A small self-supervised image encoder, trained from scratch: 2.57M parameters, 32-pixel images.
Rows from block 4, named by matrix and row number. Rows with one number belong to one channel. Each number is 128 + 24 x the weight over its row's rms, rounded and kept within 0 to 255. All counts start at 0. Numbers have three digits each. After the name is the row's rms in percent of the matrix's.
# convs0: first 3x3 conv (model.blocks.4.convs.0.weight, 96x96x3x3), inputs 84-95, a 3x3 kernel for each
# convs1: second 3x3 conv (model.blocks.4.convs.1.weight, 96x96x3x3, transposed), outputs 84-95, a 3x3 kernel for each
convs0.29 053:132124107129105109110064078114115135117107129134146126133168131137144150110148128101137128088142125146124145136176167155149163144142188138127135141083141152127125111123110135116115130140119093139061111102060132110100093109136114179143120147111119122099119122099085145087138161145135138149139158172121097104131131119104114062
convs0.30 095:116166179161142197138198078113151135124119090148134118097135128123145136111133155195150157133078103099132094104102109106110092081109119124113119151180152110111101126134141124111129108109124124100153103107130141112103115119096115126125078093090116101125110115107130146116123131156129149136146164119108145142120123104119133130
convs0.31 090:117098109089107079117134095128137137128141151124133143150138142143151148157148135125107101108125145156062075136116117140110139113117155128132138156138121115120141129140096148155107154144119127148111104101123155136132141153120128185116148142111097126087133149129100098088151114094111144112129152101164125131118170131161129090
convs0.32 079:140118157116132124120089099120107119152125133132114114130141096146166116118158138099083147124081152125149106157129145155134146140156167120126142122120128103145138143134073087189069131107118156141119110158153143155099128136112162150128129152150162111145149128143144130124135121115132159144144115082164094137116145140166123154
convs0.33 141:126116107144169140113129137142117101122124113132143123079113117143160175148120149107129204134104160168088088139140124122153169152135147136129150129123094116125120121116089152132106137142159064158158118155120166130131117111115124110147098128118152168153140168112131170135127135094096120150106093118121140146163129135154120151
convs0.34 084:099120084121121053174176071102124107120107109136139117091135139151131082115151100184166159135105193084139145132121126110135124126115123105102136123165138132123129118112113144106111102100117160134151134125141115078069128123137112115144114099119139158150156146111131158137132138091077100147134143179127160150110120129142116128
convs0.35 107:108129122129087108116079123135130111142135136135133135132121131128126144141138130109158117115186110137170102131118137130139135154141146120120138119078101145088135130140133100187161169113132096062144108093122111121144119118138154176116145171138080121108124135130110117113146138162107134146144132119123132126139118125107118117
convs0.36 093:111114133126127104139150112139111109102124123094109125140099090090097058136104114142151141081116113136145130095096105131120112115131117124121096126120115122110131147102122145145145152142136165130118123134118122122150138135147138144132126127153146133156155156123149079169130112145130130110128118110099082118111127124125123115
convs0.37 112:095082149113136151111129130110138117130130130151114101129128128174126127103117089107103183080079152128170211128143115139122107105118081108109140116150123135134114138127123115142160158103116120095118074106108107083061159107112100143100077113125128121142110126132138135118149104160124110063159087132133171136121153151091097134
convs0.38 114:190118194165148171107136147127139153117126113148127127146135132168134148122097127182126017160142098121184178113132134108117131120163112159139115114096115128107121102124121128109156145132103129121113120142169141128095146127148133139106139140117115138130132136138125108151076120102127134134124101113122135139123112142156105121
convs0.39 112:113085131096081097096083152115124114132115129118129134118126118142125137128121121157176130128158155199172194117110119099136105111124097160138130138119125115121127116089082115143129125111096135077109117112137132123082100121142116146104114105149134164115143139116144131090152161095100124130119102134140108154139139119149144111
convs0.40 078:124151154117141150109128153131110113144126134144129113159138126137102120095112096166168151096132122159158110123102130136117120144136121155151137130131099138118123114120099075137103105085152079100124149132177084139103124153125141118080127095146087104118142132157147096158119130172151112074142136138147097121107145137149147110
convs0.41 080:161148128171144173105171148141150136150165158120103128120152161115145137112123139087172119096102086129154118160121118146132115154107109135140125145144139135143151113118121141137123154078136171197145156162147141138063134151163112171152150139113121139126108118132112120106125120141156147121101148137108135159125143111123077118
convs0.42 118:142151159104113085147181137118114112137123128150145131141161134128126102147113111119078111138141157128118151124149140131124132138143134150140134087109078106116126158114096085109139092118158118136105148160205110126133124129140114118133151125162102110139130112142112094099129120147126127142139111143127111130131117112130131097
convs0.43 072:115146130140129122105114142086134098091107111085114090198158119195139135131109148137100120108110148119135117105104147108112106095094103122133129097124111113095093168128106143095124119127125096167143089121140131152120126134124123105128158129121127081138137137124174111156107113135109081104154118126147145148102114109158117147
convs0.44 119:134074137127122116154134150140141173095099152093105139153093117151107130116131125182142115104119168133131143154139167142160174156153111147128156115102112156114152122152156124146131144189100119123135122131168126134087129151140157185113158103144129164150120156135086106143124113137116158134133132107128098117144113140147147148
convs0.45 085:145067089100081098147093089113137144127150129120142135148136149137105112087086086165119107116105103118110135168109126157116156147117158156160129128110128174142160138076129116117172119140103130117164141113118117144117105143135094160150135136134090098130131142106094103118139149137130162113100136166080117126104126133116103106
convs0.46 087:119130160112145178168111157110142146126145126126153148120131129156145131105103116138135205218122106138131146110135121126145141120118084137125119104141110092115109176139128127133138131116134159127117153136153130141099108134108134139105139106120122133183161154155161116172075091110136106102126113136137128119146139134145149174
convs0.47 106:158144131094123127046104135154112111116107124147117128143136148148123147155111166118167176060109108143192148155134152141134147160132145124161122103109110124115147158116093140109102188136128090086132143157139132097095118112103114112142152123099122117124112142118110122084113158108138153150152145151151131145119145142136124146
convs0.48 112:145118117108097117153132152157143118125120141088108097137118154163139146148156122148142134089128122138177128138119108145124113115136131102096131140124137122104135149125130150148103132134132133145150109152127156155125124139079128144116119113132096082138118111115128108135097099137145148105184100121103139157146146158135104111
convs0.49 077:111094105124101134118145131076087089117134147153162165111097103101101119101140135116122108121084096140127135132148126132131142120121114167141156136151117152134138124101102134131124080114123149097101108122139114067153132168146117161156115121154155160155128124144095154134158144144165107101138111121143114143131116127145092133
convs0.50 082:161151150115124136084100139133131123131143132122132134119112132133080135161151155121097086129147133113115115129119117154158138129140150178140166057059109131141131124113118131113080120138105099109147197150173148156130137118103102127134122117098140115166150155146144107118113101096129123137086110111130091168136129180134130134
convs0.51 099:118149084161119135131182120133136144128121135127136144119106083117124079090112133127160214076093138111095105139115132139131131104127144129076078118147136128130126141170156156145108181123129170132143108134142132126105124163083111131110155132100140128151118109129140111124108109162137121099073146071100149131102125126122151116
convs0.52 067:102121129110100089116115135152149146142159146139148153123122133153130158157127111133115147128108118140133163147139138129156146133132119140093123148147125143149124155116118166106107116120088126132073112090113168128088106141108132114128126102106155124091090104121111135165115091121148114108140156159132134145118099167150152143
convs0.53 114:103102119135112135127128090135119111124134100129123141090121137120165138142121113133153134167139117180093133125122121123113117131128130135118136117140119126123120126108163119188169096097216145127148115099128097107143160170187119152170129149134149140115111133122111117118113171118117094114139129169162140104127104110136119140
convs0.54 129:149154150116110161124132134142133121091119100102118100171142148163149142132113136149121146155129135127109135127119128129115134107117133126162117134120140133131136134126095184110107123132097119152134081099102185155127112145106101103144118132120134185104126177106117109115152109153144157141174165134161119126091142142053124132
convs0.55 099:154116140151089160124071081128123109114140118148149137133154141142124126112134128198124081132071074128136140129143146134105123120130129136151122125137144139162134115137170134123136156139144144117133088083159133165099138147163141145127150162163074152121105124125129092091126154155133150127105109132132124144108112118101122135
convs0.56 071:158117126104135118137168146122146145149137151149136139143153155071092119117136131150112131178117143145132163107133138142133122141122132187171159071088093148169176141112148130136099102113134076099120171155116138179090140144139129143125119124125117126124120117133165135109111120109125125100109093138098134158195159155137121128
convs0.57 052:144143150120135126131129097134150153141133131127131152121144151122121133144124134103133150136119153062103105130122132152123132141103126092082116114101115115141086113107115118166098069102142117133139078112099122115112130158105102125108127132138130108122100104121136114106131148126120108123099139143135125139149090119143115090
convs1.29 068:106134147125151157116144146141126132150132109145120140099103097086088118093112114088132127136111146113125124128137126134151131154163180131134140126125094151148111123099159128171143137130156121123138132108110152154152129121142119085123118113111100131160147124173124119148113096108119086088117084060169172151106082094096123089
convs1.30 115:140167141137160155097096055143140129113126133117133119145122117143105127174132117131129125135156186113173139147116088138102162175100103126106124128139152126132115142112136153097125117125127123111128115100114135134104148116150118148147128098108126118091130115125164151147141134150130096135139123110121146134128107110113126127
convs1.31 091:123140120111105144147101125136138098145145127144137136137115148103137181147161130124121158124146156139128130085143087125148131111145151153134112157130145151137121151143107135183106099100145142135116100127128151107108131169094103130159138122105113112124101131130137125106181109140118115129142093129119130133134136169149132105
convs1.32 079:125117105140124137101123133105143141108096117141105131119148141152138119137129114128123156145148107156105136198137177189135134121154146122131077112087097105095098156066135130097167081133118138138137118131167108113103156169070121087154129106085130128173138150160146162145101135081133100139113093099121164131126081181141131124
convs1.33 177:160139126128116138103129087101128147108106126092107119170139122151134121134114123147124111116110136162130103160185216157168208128135171114118122116090109095092094083147181108119159135132137134159168116117143088096141135109085112127116133117120140145151146178139149160167082083060088076081060097080138130110146107112129119103
convs1.34 089:121148162138135130121144100109127114124135130112121145158139120150152154144159077139151192170158165140164143127121111118100142112115122122132140136161133130127130109118123138117127109095115143113130132137148100153126110159066126189141105113133127139115124124136125126115125129135151159174096134159117115128140133130105134152
convs1.35 103:110145126109124138103147119146118121142153117130151139096154093126146111128093141159092145116165145086138138143116059123127153137118099137143135139154134140179151139121099131122115137150112113132109155126153117137134098161114140193102149110120135110098138098115118115117136168142140155183131192112121137107127145134085141129
convs1.36 084:123116138146137131153119131142141146145126132126117150124136119129112107122059141138152133109144138130155119100112088099107070073109138119140160137112140127116136119120135127118120116119132127122110144142089113108125146145130115118122098096177139128127114138138138136157101126147163138165126112152125142122136093129107125141
convs1.37 119:124144163133097124118151112119109127127122125142117127133114096139121130148138120102153123164190161158130144150129115111148146100173120130102114136156119114122109109143090126080120110142135131153133130128105144125141141149109120136097104163154131140153131135158129137139084152120164128094132112128139150094116066115108135137
convs1.38 109:143128147154109179104124153094131130113111117147111100129108156095144101140115115139106071129120094120132120136153181177141164136152159110091132110109105126105110098159152108103133113091109131105100115125118101141087107156136160151125145152113141137127107112158113160143096124135126110120135106130126113105109138132085128083
convs1.39 121:082091110113123108141129131133116085122116118102099140129121124163119127105122151108145142086113133131140115117136149150145111128129141127126119142108118075114135138127129137108132107110137113154102124091115131099158105124148157141132146126139121105146137138136115131123148177108110106165124085173116136103120120121133098126
convs1.40 089:105124122119120136128162144168130114140137155118083098104119154140150148104132138159125108094114147125169121078113111132114082119119124159114136113140147111109142120116124136125117128107126175133153135183147146120154118130049109156168142089140110116106116113127112140099134143100144161146124091134082107154171152116154122142
convs1.41 072:144119160109093115124104163106121125112126117042131137148134072125129082120121117084110105078064078098065110143115101134118084149131108141117110103148124087126134086145146117128140145114122136128124105143104074117129113130107162157153110164109143162147106144114140114139091093122110151088071130132134097121133151113087146118
convs1.42 105:112098105132121137120104124113130148118101143132102104145129119119112112141134132082103089095125117088129132138168144106131179131124154144126143123099102142134102114153143120134135131121118133117087101110120138114148102166198123133114163111103151115137117135124138121160080133081150159135146150111161145126074145157140129068
convs1.43 073:089111137147136115131118116144136154162132113135146124123129142155113087178134144160122103118165148110120129106135119140065073115143143141117128125143099152113095104122120129124111126128076138112099131121083145141113107121115126060126134103100137161152128122136132135135113125148143124100140106104092117112150136095122106121
convs1.44 107:131132163145164128140145179116117120137134128121119125133102112135126118159132110120119126110132110095140125149119190119148158120149117102091122094089142079093075120106134120140129128107135137119156117115123108118107180127161159203169153188187145121143114130144119127122116130126142128119144097139119099119151131122106121127
convs1.45 104:112160110129119093124108136134112125142143144114108117115172141163127144105145158118138154115153119163127158140137135149132147130132153139161124150179131141138127135128151143106122140130132110130115126111132153144118128086103155087124109135083088112154129134122134118131149124084132158144100129095116125125125134111128116076
convs1.46 093:125112123118124130129078118105122123120138108114127112100126140096131102090099136138163168184185146101151120145149133115095117113136183117103139102090105129082117117151162118136154142117140102126126133111087109129104152107132129142118122118167154119123117138100094120117097096132121126073121061102120090129134101128130115141
convs1.47 093:099095092081106080104115129120111128096116125096123129161104129121137147120167133103164148120104108112112136170132171175117138160122148120114115096113122085143147115160124145150117144108147096120108104092114088081115147128124105148135158205150143127109139112143170116110125121075046124131093128088144135129113123158093130150
convs1.48 111:165183136158137157130133099129139115140152138146131131151115109100125152147133117108150170148168152175135178151112111107108141132136115132151094101141112105119109125135095123094143117123122137146101105157128111138146092125105108111065137083063080123128082120098132117156097118115096176097116133122129126081091138109116142124
convs1.49 090:136111086117136143098085148131132145125116128134131123142120137148105116124129159122134078113134143107094126124128122109109134145118168132132138150124114135111098133136140126141156148132126098126151072098088109130126095113187154084134171161122193155113121123115107143163127110144144115128108130095129142142128104109135113119
convs1.50 084:093098112146161132106091090107130141131146132121111115166134126149126129158147132130099138151093125125138126175190173156140198173123141119102144087103086108119087115171126101162157105117112161163138132170169071076104102100120090123114095120129099160152127164139148157129106070116101175137116089102154111103150152152104143126
convs1.51 096:123140179109111168146146145124128106126142110126133121161074131117134133119091122129114130138132202128104179097153148167119116111114152082060091129111098065091106136098121117149137095161131107128085131105100135148085141144169156158111142114169107121096154162123126138115162117127086122122144153099160120160119148100131141131
convs1.52 078:107118124098126124135114139114106131095106130130131127158141151131117104148124113113121150188183169133126135146153173149124120152136167141112166093106094111110097147113135148110123123144149134117151196159156172144134130117123093087095103073111111151151146118168132131143124125123086099106123121102149108112093132125154128126
convs1.53 115:127120095127127113132140077107096123112141134120142143166119113134148141138143126096106075122111067112091127133105142143118148138137140118131124121099080122108129126141136131118127132146106100117105154140129098130116130134115126183122148197148129106108154127113135136108127160170145165121172146163121122135119115125161138104
convs1.54 114:111156148142156154142128181120149114125123111126129124104128125128128127149135132147108068169126135128120135116143132109133085134169096142134104134103098121102106120132143118163098093149123123154169163167138152154161076096082068080083145025063170145166138136134160149142094097114151076103098131096129130115147130137114126140
convs1.55 084:122123098112131147113102137125135172146153123127124101117137137121140126135133153104077089068124082085034024142113170120144177159146127131100120128133110138126116078138110103132085085092135115133128150137101146108114112108149171102128179121179133136090119165098107121124114102126146104147124092160110128121164100112103105136
convs1.56 077:123086075155114128128147129106100118135120121125116127128138158115149124132127114095100102129149135105112123114127088114136136081150119136139144129084144127129114120144133114139132137143129106133128176151166151147139133167134107105109156127151132146097100122127114119141111145120156108188135097114153127109160165225125126146
convs1.57 054:131138114097105147121111111113143129120136141087115124160104108112112160110135115106132104114119120148150152109122089078163181110153157156161147097122104099110142119130095097148156120111115148116141123150130110147138158104091117181136096154148098104134128111133139143143152144129163135106114101101108157119130127163121084128