A small self-supervised image encoder, trained from scratch: widths [48, 96, 192], 203450 training examples.
Rows from block 5, named by matrix and row number. Rows with one number belong to one channel. Each number is 128 + 32 x the weight over its row's rms, rounded and kept within 0 to 255. All counts start at 0. Numbers have three digits each. After the name is the row's rms in percent of the matrix's.
# convs0: first 3x3 conv (model.blocks.5.convs.0.weight, 96x96x3x3), inputs 84-95, a 3x3 kernel for each
# convs1: second 3x3 conv (model.blocks.5.convs.1.weight, 96x96x3x3, transposed), outputs 84-95, a 3x3 kernel for each
convs0.17 099:111112122081062100110103160152146163145134144181125141115124141164108111125140165109132122100086137219170156175100131197151194183107093090104105139169137126133098148080076176108099172103139177205137089112134149129157090113076142132089123120094155138116162170180169129135149213184099052082111175174137180107136145114141091151
convs1.17 111:106132083131101121124093125108135135121120104118129136083150081098125127093081090102166141091153133133117139200119141145143099169131123132157117081160098136156147170150139145122162129134151166091169134138147142121139142144055139160100078107101080124086093070132085139121061097078102154132115095133118176130169165202135087192
convs0.18 102:035102076081167067156134137109123095134135132120127144193116137101049061156131201070031072127126070038042000156081150167101150152113140148129135118103108138141150081111154084114111128092104173151091135166147138143082201182150129127134132089068105171109088157149134145078136166084141139117132123114070160147114085114131128117
convs1.18 096:160151169098112103138144103121107147135123142113138131079172132100149108119101114135114242178141074091081152135099085081128043255149091124082127171098126119114124105112132137120126118142136101119130165146163136116124135147122121075099116127160147177190101094121145145180157195145123088123133136120146151170098161085133113108
convs0.19 119:109074095090102128108076139135117124128086122131121096151151166121092126158144160120162137069136113136132118129137162155095123125100149133150102129119127113112134115116085132136097133149131105176066086230102085159186155140189154192144119142147133179138108149126123163107110147134077131081099106102118195121191173110148119174
convs1.19 103:064098081114103092088123062104132159110133125108169096130140103152176165121141112071103102133131119137088118075153137161180165116102200124122130107107128098111102084148131093158106101157143122115127085163119098166119074156166153153105146143101080144134111119117169112111151172116107188115102183123132086144129141110146134120
convs0.20 098:134136177170251154176213162121102100110100125129138144170141116090138107106162142138155020023099017027078045090108140145135162148162124139091124103095110124112094103109103132152119113113157194156183167122172097120125170136165159148160199206161155138136135168140115142115116130112106121145136112134128129145119129135153132108
convs1.20 107:104060080121102122128123119139133124146144135126125136169108114119123133118088175034080037081055094047144152166140111139163158103130188132116136144156161120131138123142117131125153096134157146140097105108148129144140161223156159160223187179217128111048172139123162119077185148142175149135150120140118150130141078120132126141
convs0.21 127:113144179217221255222248229117102094133113110156128143137131135097132114102106040128181182009176135041099095080125098120103084134171142147112106129152137134095119136124144110103119121136159135101118156105092115121111110098091118084073025041072133117158139131130150148181128156096121132116139104181108116153148117145113100122
convs1.21 127:190180191119143130193223239160126124105097116119140151183155090126150156106124164117128166166211201176101160151128098131130126002060183112086105115120112103129093117112119097122115144138101169124144123116121169144136145128119114102138043076080160130100122092125111125149139121102114117094128140121142143135090107095095122119
convs0.22 109:097020114075128183165168224151150144108091124133122122148102148161134133130123105194114173127151156188132152086102093128068093106107062116104148110132116125116113093157180089098169054105151174125118214171074117124095131159137142128167119085147133157122136127143086144108133174173151131200106105180117132124086097114144150101
convs1.22 103:183186172193160153156198157148092168114106141107134118200106113117122140113147157209119085155169135171192144148126127091064067021078091137112173132117121099147128110102135140083103126117146150106088124104126135136122166095180075138098039054130155149149163095115068090084157164152143156126137126185191157137126115042154146130
convs0.23 182:094000070121159167120150137136164155121106122159158141158127158147149110105115157118179187074078125032044011157133129181127211195137144129131126134139120138110129101102113096136157120137166128109086158153083074079109176102095117091122036124104163137223118121128158140145163121092108140139141112110080141132139125101146121134
convs1.23 200:095097138123129124063124110108122132122115119087097110104131138094150129146122114053118079049103109020114103197168172160136173241182180143131116112128134084127117125101165141129143142162140106120130120114122096130132120122110102132114121147109113099135126086152104126113081102106100117120038129113116114125107136130072122122
convs0.24 065:164136124166109153170092153153149160110103122107080126147110132095120124097087147130126102089090151120109204126158127108156109087129148087109122136127087109109156144190201120167129112138120145085120105106120136149125115148146133169172149146120147107137121082105102120151158132081108083065074100111044191116088191119085143094
convs1.24 073:101122104097105106151114092171162169141141126113145126167151180124089147122076097088125082159082092146118192142128156098114110124106109163147176117108128116102088155149156061121110104125149150126151133106138143131130153177184088145130138117119169120118169098133156133194171120132137114098083074149177215182172168143121074126
convs0.25 100:121075144099036085103088094127118124159116123122125113104129124142103143107140122166197255082182191053087188127151093100142109067106058111074125112103090113106097179178168129139139157186139108106103151076110123058112062139112129067121117117130127153123126073124082106121070168149079085183094187114130128040097096144111136081
convs1.25 107:113100146155169168146115120086122120160107137139119146150114148118142133108140103204190205114143160122184162089135116155228104119120094107068088092123117112117100113080077123099145096127092100072100134144154147171115121122147135122108057080105077108135120148162149105128099117123097144139156136152139144099162108110173160149
convs0.26 079:129074158073152115141210141147131162162172157140137108136157121147152155153121137180127170144171162116088126138184138125155142162117155166106163084101118126104134182143098128134110090142110112147139224153161160095078133117138143110117119099122053126185119083116154131097120117073160109159097150145079114182200133112122110088
convs1.26 088:086109141154140158103131101133150106092114112127116123155155116110082086123077132188115138144152112055175152143135099083099124058102102160166158115107151053123114129111173137087149090118138118119123076128133094090122141147144070111131069086090129122118110154177133089197126100114110135109118083080128103084102116171118099119
convs0.27 113:138127151128135119100112148118081145132117126143124144166128101116132149140123099072142142125100114106078108098169125107164129126113166129130118165153155131141144126113107140111111111145095166120138136156185151069129133098116102129138101165150164171183162140127116145201132052079107078116145149073162136136085106130119110131
convs1.27 110:150153144096122129156114134121155145123098108094089120115117130097136096166109110125116139141160117072156134161116132120130112171089182133131143119121138095087114125140170117109122093144117155151139131175120168071134092112123116094161149095100135102113142191118118111163117116117112119131093083136127112144096127122110128100
convs0.28 094:132157155191201131151154133143107138135099137109120143129099124134079125078148161094046117109144151068055126032131105090129118150140107120147150140142115159105161120135168115090117086067095134147136178111145080099092153184176173166180162179172118085141134126146139083141140130112132102133090127123123104138168127134190181129
convs1.28 109:045186089088069103082118083112108148112144126131137100123159163145154129199158140095255122120136113195082167081105209107129111118148162141153121131114122131104137120173187143105139148187121079120137120122117094136111126078123060225111169198133190167136129137121095089140198122174120131127131165131157143141145123112096146125
convs0.29 088:126171156154174158216188133125121161154127131112111141112208160117084164163120101063089138171133186124168198131130156119122104106157138102079078148110121106107116113109162116115088112134165125148149113140146111101160155122151167151168149145156169120083149075090093090139144170061140118109173099051152130140116142167141172105
convs1.29 094:151132137182144110143149079144128100152134125112138119123103138114148152124143128068136131065138196145130160134052131141084154122151124108135074082135097121125110177138172160137187151166161068125091140102114135190083110080125138152105154141109109090076133103125153114097132148104091098132161135075132068117178120089116135113
convs0.30 061:157106131127073130089104113127137118108147164089105106138136145136125122138098182109067134127073118138100175133162127115169222123095111086088112145102111106125143134170146144109148171149153077106127161107089136055096121139153134113141149134175142095162134095143134077149078113150166078123166123091128102173160130184132150128
convs1.30 072:119135162129151107131113116130129136116132150096172142148149134121095080159162145115191092147133124116136037130165171102114162170092127085114093111155180131149160135147122140183195117115139105109128158154134094186147084168185173140213186141147145125102121116071078175100142140128139141121129171154129148095143111167189095133
convs0.31 076:168138164199170102108154097155124161101090112114100093134120132110172163186167116123130095126138086101130129119144143172129113120173176117120140098110139128106146155088059123052040121109106195132124151146179111100140176140121109097088133118096119038110096087159194157156132105111133141132104161134093081165132091149110092085
convs1.31 105:122112171086114162118102127143124158117121137132130136153101140137087158181160191173109160132089120116111138145140118166153120148113126129132130121128120123124106131133085130152103079092108101112163059065147005021081174158185122135163100143149195149215125092154183126124124119139112108138144157172124130133116111121106129149
convs0.32 061:123149157101117131118080130107126129079133130101118151098121117135080096121121098077112192134120140076104164081103085123125111108108096197146197170167163142163188158149106147105134112128132153092097085141146135143165135115147105108171172186187128157118174062151121061112153149105151127133102081088080084079113083138123130118
convs1.32 061:102112111184086107146100118150136091130131134121138174123136128157141124150132150109134161085132130118115133122130155144132114136174120102148158127098138153164161131132102088119113124138149102154124189100110140090097077119133111173109112107136156173165167111131152116077115165090131143108112125166134071136084089128113062087
convs0.33 090:097107053143134097101098095161158159176113135133097130132140219122161171156137142153154136091152136053084140144116125126145153124109149149137121133118135114158138098144102095115184083220110172180116161114226136134178131151078147098129143146127112139095132175097153169105206168173150216105205125114093124191109148138116156133
convs1.33 093:141087110108145121155126121115098130140112105125106101117117153123145132154150142109079151157133114171127101074150109139146130078078142128151095122124137161146121129124092113089133085109158120146108127163143133072174110142052095083116122113150052151087135189130229135109056151100130081068130100146089100112123099133148061102
convs0.34 100:124179146156166127099088078141154174130132118145138144119110163128115126134090125112117143122076123153143175120111157112160115149155154149132140108093137160142139110161132144132139163156128019126104096190148103201130086065102068068102071104110080055087119060088072089080136153136181191095160124101079118170124143131139147087
convs1.34 087:105116160130106129092145175108126146092130083091124117127183114135150132150153156096072170099088108127163066102106192180107127060140104178128147111085101126104121089128139098145139123130144159175139183175140192168218063123027058074088156158063116172193085119119096058166083160053050078140100117114085094115138133102154150105
convs0.35 078:113113088131098101085048070144129206131128159132125135142156110173137085106119134122155123148164083058073113122163126164135121095129125082115114159160136115135134146138088134166097162138119050041076037041140127109046106132095108155134136175151118095160092120147124096107097092141099158104140112123143160187095180157120173144
convs1.35 090:067086142127167128135148157154132127160125122127158135113089084138126140103077121100015169154151107119139124115164091153131104173165147180192131168132121140139136162104146122132150158148103139068117140105105155149198076132043161108163119064071137123053107131082125098120100137163181144134106147147131112150163152179180150138
convs0.36 072:141144146109088067156132085154129132124136102144133111113078131093111164075109143122166066110125106133144086120090111089093121099111110123165107097098146147166095088146124110106142086128068109243091186148172080144169167165123151119075189143143037120108119115147161086088223198150094193122103140175145151091085134131152123143
convs1.36 073:128146173097132148165080165112148129161144119176131130093094155086077175112153099143177132190192097179168136128113128132126169111171159045073039098087108112090099167078129181133121077157089123161111120141048074070138175103107155124144149159136144149122098085074110149125142072166168104138068136138121135155139120173135129174
convs0.37 080:168150166129101110139172150088091126121089117135122105087160154121142130091122124114106088081079076136116093121123136123125167156160145119097081113115112114120135152165096157178143139152079107157149186139143100148100141100139116090063111122129195148146181164158158151149122072082052208076125116127104096170116137123117111155
convs1.37 098:164126126136093099149097141106131185137139132114191165135131139113110129131146150093175180178049158129076127143131100111193124143147104125172102100175104113171086089112161135137118118114108152112147185193121200154169089077036115121109106123091120105081097079107099116196098112178181107096085194158157164089129099075127158157
convs0.38 068:122103091093110051073113069152145180089096094142143140123184075162142120133175118147161177149138163140096114141143134133103148133070160108146123184121101109121154121114123136142139182166120176096111124144104111114094202166121126100146136126129133094163117120117194115151157108132152116098156098115134097077105123094149109122
convs1.38 075:129139111121136120065090158123168143123147139132133102106096133072128091070116115101031170188088108088160103129148131163132079113105178135101147118100127086095103136100104093101175155124135138131106150083097123101134213165121150210135089167198169154168212179115137152136117107167072128117124128132098124123102102142044122123
convs0.39 139:110115168210119156130122071139098109167116138151098129104155104128123121160138111146235105110224144198139104173133190132142137084089142128143111141149143148129145096099118118090116134108132102183150181159130143127122109123084108076090099130114130182137137112159139089102128150110087147082120085097150118152133077129112128128
convs1.39 104:128061089063099092022038040111134132107123116091121122107110122166165100109136144073150125143152092175096181178134158127135136105105107141152142144157156163149116106181133092136100090073154090089103083109160124142153121099168082091119102098096152172080139138163150083106104111108094097093080087093157136085132126127096117106
convs0.40 097:066172175138132112053046049130160115115145132127128132073091120137142144097118106126108151107076112128165195122107067101118080140076094125132143112126147139150108142156136155153152152147125107129106089145102140127119143129139100126141106100181112126136114087108130096116109126127122100103118174140115107147131118128167142127
convs1.40 109:118080110182106126182114147137121144133121126132126139141149139156157152151169144106118092121146148101108074157170116107134095149152122123114125147114123138128108140156168145173152151153163133108124113126148136116093091139126110104097081122099114106153181090143150116132102094113120115140126111108124140130118098116126108136
convs0.41 061:096136150130171151080132060113129153122101109131117097078080132169131173098166142141101169126132159141090170090170129097080103049097124131133132130128133139150152122151118089085080063062009094112133144090127177169132152164128135156125117121147169132141114116143138111122135147140145169154035107082149241125074079168200074168
convs1.41 075:115092140095129081141071105124137124136135130104133113109120119103148112168161103108175216045086126159133126116185129113124090157176075153081150145096154113140126175113123145114157163157106125136133115090129168086185137128160122133152110140140132076187184116147189147168117125151161148103143127116105118082135125116105110106
convs0.42 122:125130153152135090112125119156114116130136134144129139098146167132129131144154192069113001094144069070136037150138103102141135141133146114134106122108118099124116135128053150100100141146076092075089130116123149156168133134126134123133093117146101133159111113102159123104105152145136159158148144143138149110129117113108124131
convs1.42 097:073109090118103092065125031126104089137097116094129095112119116143163167167131143090084128130136150127142118162197206162174209191153153152140115132138159123155131121135138148155152183134156164091108167128125103137084092131184115130148119103145118073052092109098165164069121110170163119115119147133092132151129113082142152128
convs0.43 101:121055174053062114081154212126126139119094143141132145138150128189151132159130138147182185146193145138115140152176190153160098121109138114129118159148143138108155179159194161114155135112139094138147135124106098088096133134090136108120170137085150165134140110154175136178145126064140149117140176145088165124077098121144133133
convs1.43 107:136118137127137187156130195144148096141129156144126123157131117093106117098100123100159088059112103087113107132107143133110077157125071172105108108090125091121116119085096114081131090141086148148111117132111131125132154105126159137175102135108173131167110138141065107122142098138137125143173141130141151120081105109118129093
convs0.44 093:142167194147164114127154227155112141123128142130124143108105150129104087132130079140151202107099120036125225087079132147101121137158114146153140143107124101134140144182207146160154154158148154159150151146146128140178139145124116089134159116148094096095089088136110072097139169205129133127123170150141168115100106124113106112
convs1.44 095:135143103139089139089137100142123124144130129121157105161131129115127135126149150123098103064074101049056188098139195138208103134175104134134127119119138117128126121098120096113163135177097144141143094143104108099064156112138083114183155132117128159116161127116100130150156123173127141125123155152117156117140069088121121132
convs0.45 097:185116218152134155181205255149090113156119156157139150140135138105093105117093124100090085171164157088141106095140104147180140194155142145140157088087124121125115086106128108127145139139118100128085125111144089149144114136153149114125152146146127181180192125123244117172158159111147154160142106120093088089107148163154121088
convs1.45 122:150149109119126154185184223133142138109125111133142134147132126114078131123170127113115059112088102160054005108112080114211093078150101124129122129090109162129144145127140170122118171133165128103105113104115068103104140151161140080144153169182107144102058125066116164120188169132124140109146167107107128128124117131127115162